From a checkpoint of a small model that answers yes/no questions on an image's attributes.
Model: 20.5M parameters, encoder norm layernorm, encoder patch size [4, 4], encoder depths [5, 5, 5], encoder widths [96, 192, 384], fusion encoder width 256, fusion encoder norm layernorm, fusion encoder activation gelu.
Data: trained on photos of plants, animals and fungi (iNaturalist), 39.8 epochs.
Rows from block 12 of the image encoder of a small model that answers yes/no questions on an image's attributes, named by matrix and row number. Rows with one number belong to one neuron. Each number is 500 + 25 x the weight over its row's rms, rounded and kept within 0 to 999. All counts start at 0. Numbers have three digits each. After the name is the row's rms in percent of the matrix's.
After each neuron's rows are labels from the 100 images, of 14976, where the neuron reaches its largest size: "strongest on" is what is common among them. Only what is clearly more common there than usual is listed. The data: photos of plants, animals and fungi (iNaturalist).
# gate: MLP gate (encoder.blocks.12.mlp.gate.weight, 1152x384), inputs 192-287
# fc1: MLP up (encoder.blocks.12.mlp.fc1.weight, 1152x384), inputs 192-287
# fc2: MLP down (encoder.blocks.12.mlp.fc2.weight, 384x1152, transposed), outputs 192-287

gate.125 059:510537472490475516516490478524478460491526507499423517482474454508509518493508526504516527496512539525475501464508489523505474516502472545539461476489500486508492496460534502521509549539484511493525478521507548490516492471483498490500429469506482498461502504568458516520470457511491494505
fc1.125 072:509505532524503479511498483503479511537465501497511516519538533487511516496505507498513487553508473529506461524511550496466469505506512491498500498451494473514496480469488464491543492494466528496500551443510527512511527487514516503520499494528519460523487498475504531519528546496528518508
fc2.125 058:486502485540467526520552535513486491528511464466510505532536452511497452511488478423519574527533485521491482543518528496514527514508503477507474505480506527523513515473487493486510488508514500499465563479496503476507468493574487509492505504520492479483506503506533537521548491489483483533
strongest on: phylum Chordata; class Aves

gate.127 097:464517541488504477516478536518506501531519496501464512557505504460480489504486500483482485478484490536488483477524549502509514493492496515508515509496533562513529497527490504505522508492440529508498495497444481499488518472536460496473521519491457479541491479496507508517538515476517484532
fc1.127 107:501526524535515492504543531531503503522483459494485539557478497536443492485536476501528498503510448534514502501514522519540526483508481504540457498494494466501494470532495502522486539486463462488514498517453499496475464553506445481537456508499493508483483457528534485492516538473522493491
fc2.127 090:474476522531495511477531503506515522548481464496472549483525499483473498505486489560525499433527508524526476521532501527510512544481500503504495483474521509503500510513522516464507492474484476490488490504533500512482503534459485532507489478499481509458474471520488507517470532471509542456
strongest on: phylum Tracheophyta; kingdom Plantae

gate.33 138:504498505484472511520522517524558527526491523502462518501505468511507504488457521508496496482493492503523472523473529529565522443526518507511536496492505491475548478503496479495485526516496482495533532499481514542452497524519482529491477499480513478488474547516510466524536527481512489523
fc1.33 128:462438497494528541522489536511506522536529485481547475476496462497496484522546473522469503507538481451518526503486496521485493515417489491499472543512506543496509544527464504463482512494496548474478483545494470456537527441502519498494500527545513487481483467484485568506489482510450531502
fc2.33 145:502510503496507551473490531518494496480474471534505494540566486492467505507478495529500517526465463543482500512519496502489499566525499556505491490508468495537513513457519520522496488511517510498470493505514515523491512506479495505478506513471444493475461470490500497524458482522544512528
strongest on: phylum Tracheophyta; kingdom Plantae

gate.247 068:445473497477505525502501522499480535488466492463493515471525497505501496534507479514486488467516512509495516456473486510526477535532501541454459529492472471512517517473515524475534485516471498534544523478523532507476516516524487500499488481557502478508535519521464481453527536514501529511
fc1.247 076:459502478473509576528515496458476454498486500470450500521552509517489462503485527503546490456511535505518506481514487507502515483498528479480490492488509446497480492522511503491503507538489497481490494572486469460508478506480470521521511485500500509506535463503545504495491460460509523477
fc2.247 073:517466457480471557520495513514480453495483502495449521501489480511465460486482507507482482492454561491490502480480478523523532455516538481544544441501478510484497481492502462479492530530545491461491474513498479505527549486537461494462506510559502540463509505490516505484486492494496482461
strongest on: phylum Chordata; class Aves

gate.324 129:496478514469514474512477500513525480478481528521462499475512521458489559521479527471509483462496464522501486509489489509479498522517528493527457538493491512487496482495507554481483523469524492460532532506494470563474486473516486507512504516543528497477514524528504462462510505503478510488
fc1.324 122:495477483531432475535552481486499537450497442453527492540508488498500473520485510487531514474462478482505508500528493494500472536508487517486528481519502522480501514475508466519525523500512495512481492506493547467500470548468493512526478544469477474570522496490499516517464492500470516473
fc2.324 139:497515506528516510485508459481475505528522496476487518470530486526496502496480497486543495509451475539533449452519479515487493460496512539515540489523501487484557446469514505506488506503472521483453579537485483504506483513484480565481512512483451485497495516527513485473488498487488536506
strongest on: phylum Tracheophyta; kingdom Plantae

gate.253 061:521486499539498489500511505503499458497491491490475508473502525498531470495498493462517479445508478523492530521499502550483525492515490540474533530460524514486532548475478497518494475514524500501472491527506504447542518504452489474538489512516538520474538527510472534492500576478522458505
fc1.253 077:464485510497545549509493479499488489450489504484453503475545523486523497528532507534497500498520491508520505516486520518447484503484484478486492537492493483493530487471511497485539498507475492548529489514514521518477501448443472524462504494497540521502448520485505506534496466497473465478
fc2.253 066:505497493532538541514529479536486514492489457522488508466494508437523459488513477466467510553500469485517493516506481526512511494473505476501463518468478512473501474474469508530511502484505496540510494501503518495501519475479521471561528510515499525492529471528481484472503491460525496474
strongest on: phylum Tracheophyta; kingdom Plantae

gate.737 085:499477477524453505488521483527492469480454512500491525474510463496516491486459489491485491526483514491539507489515499514474449507511489489534530532489495483494501527472492545518494526533530452547512511480506502547487485513495538543526527523499483465495507493526561449456502475453501517504
fc1.737 070:548495542447500490496502529474510464495497461530506486494499529516510520514520507463505511484528534468541495469466473487512504476470512469472481500498495485498486505541486508485484471495484507495490531531460514496484496541517484479476524476500509514522523511486494485536473490522490521488
fc2.737 070:539473512497460486514512494549509502493510534557503516500485479515488508500521522477443505499501506525497491535495504516521493487465475535503447520547499539535504544440493532495507510483504472553481485466493434498470534532500514471495496466488497501554490523541546498481447483501529491485
strongest on: phylum Chordata

gate.9 086:526513521495524548556493510530507515479472483487524502471527528493519483515509498513489501508554513470503517503500524500543481473480509511579502489522534537525520510477517482522471509506482497490502507504475445509514491463488531528456528522483515511513520479492489510502491506499529502503
fc1.9 088:475510462531503465456482480540496523506524493487509495481476515475475507504485492495512489496506494499479465495497543510510470506510513487485508477512517488546547518511535542506485504530479533494474528506518474489499501523530493487504539532503516503488513535506509495518466497496471462540
fc2.9 087:537528506497502463475509490473537504487512508466571455515480526514475543531485513490488519517500481479551502499492514529500490507497497479483485498481466486520493501454474488475484514553535495485478516451491448486529524508480480468499524505462495504527509537504473534538493465516521460514
strongest on: phylum Tracheophyta; kingdom Plantae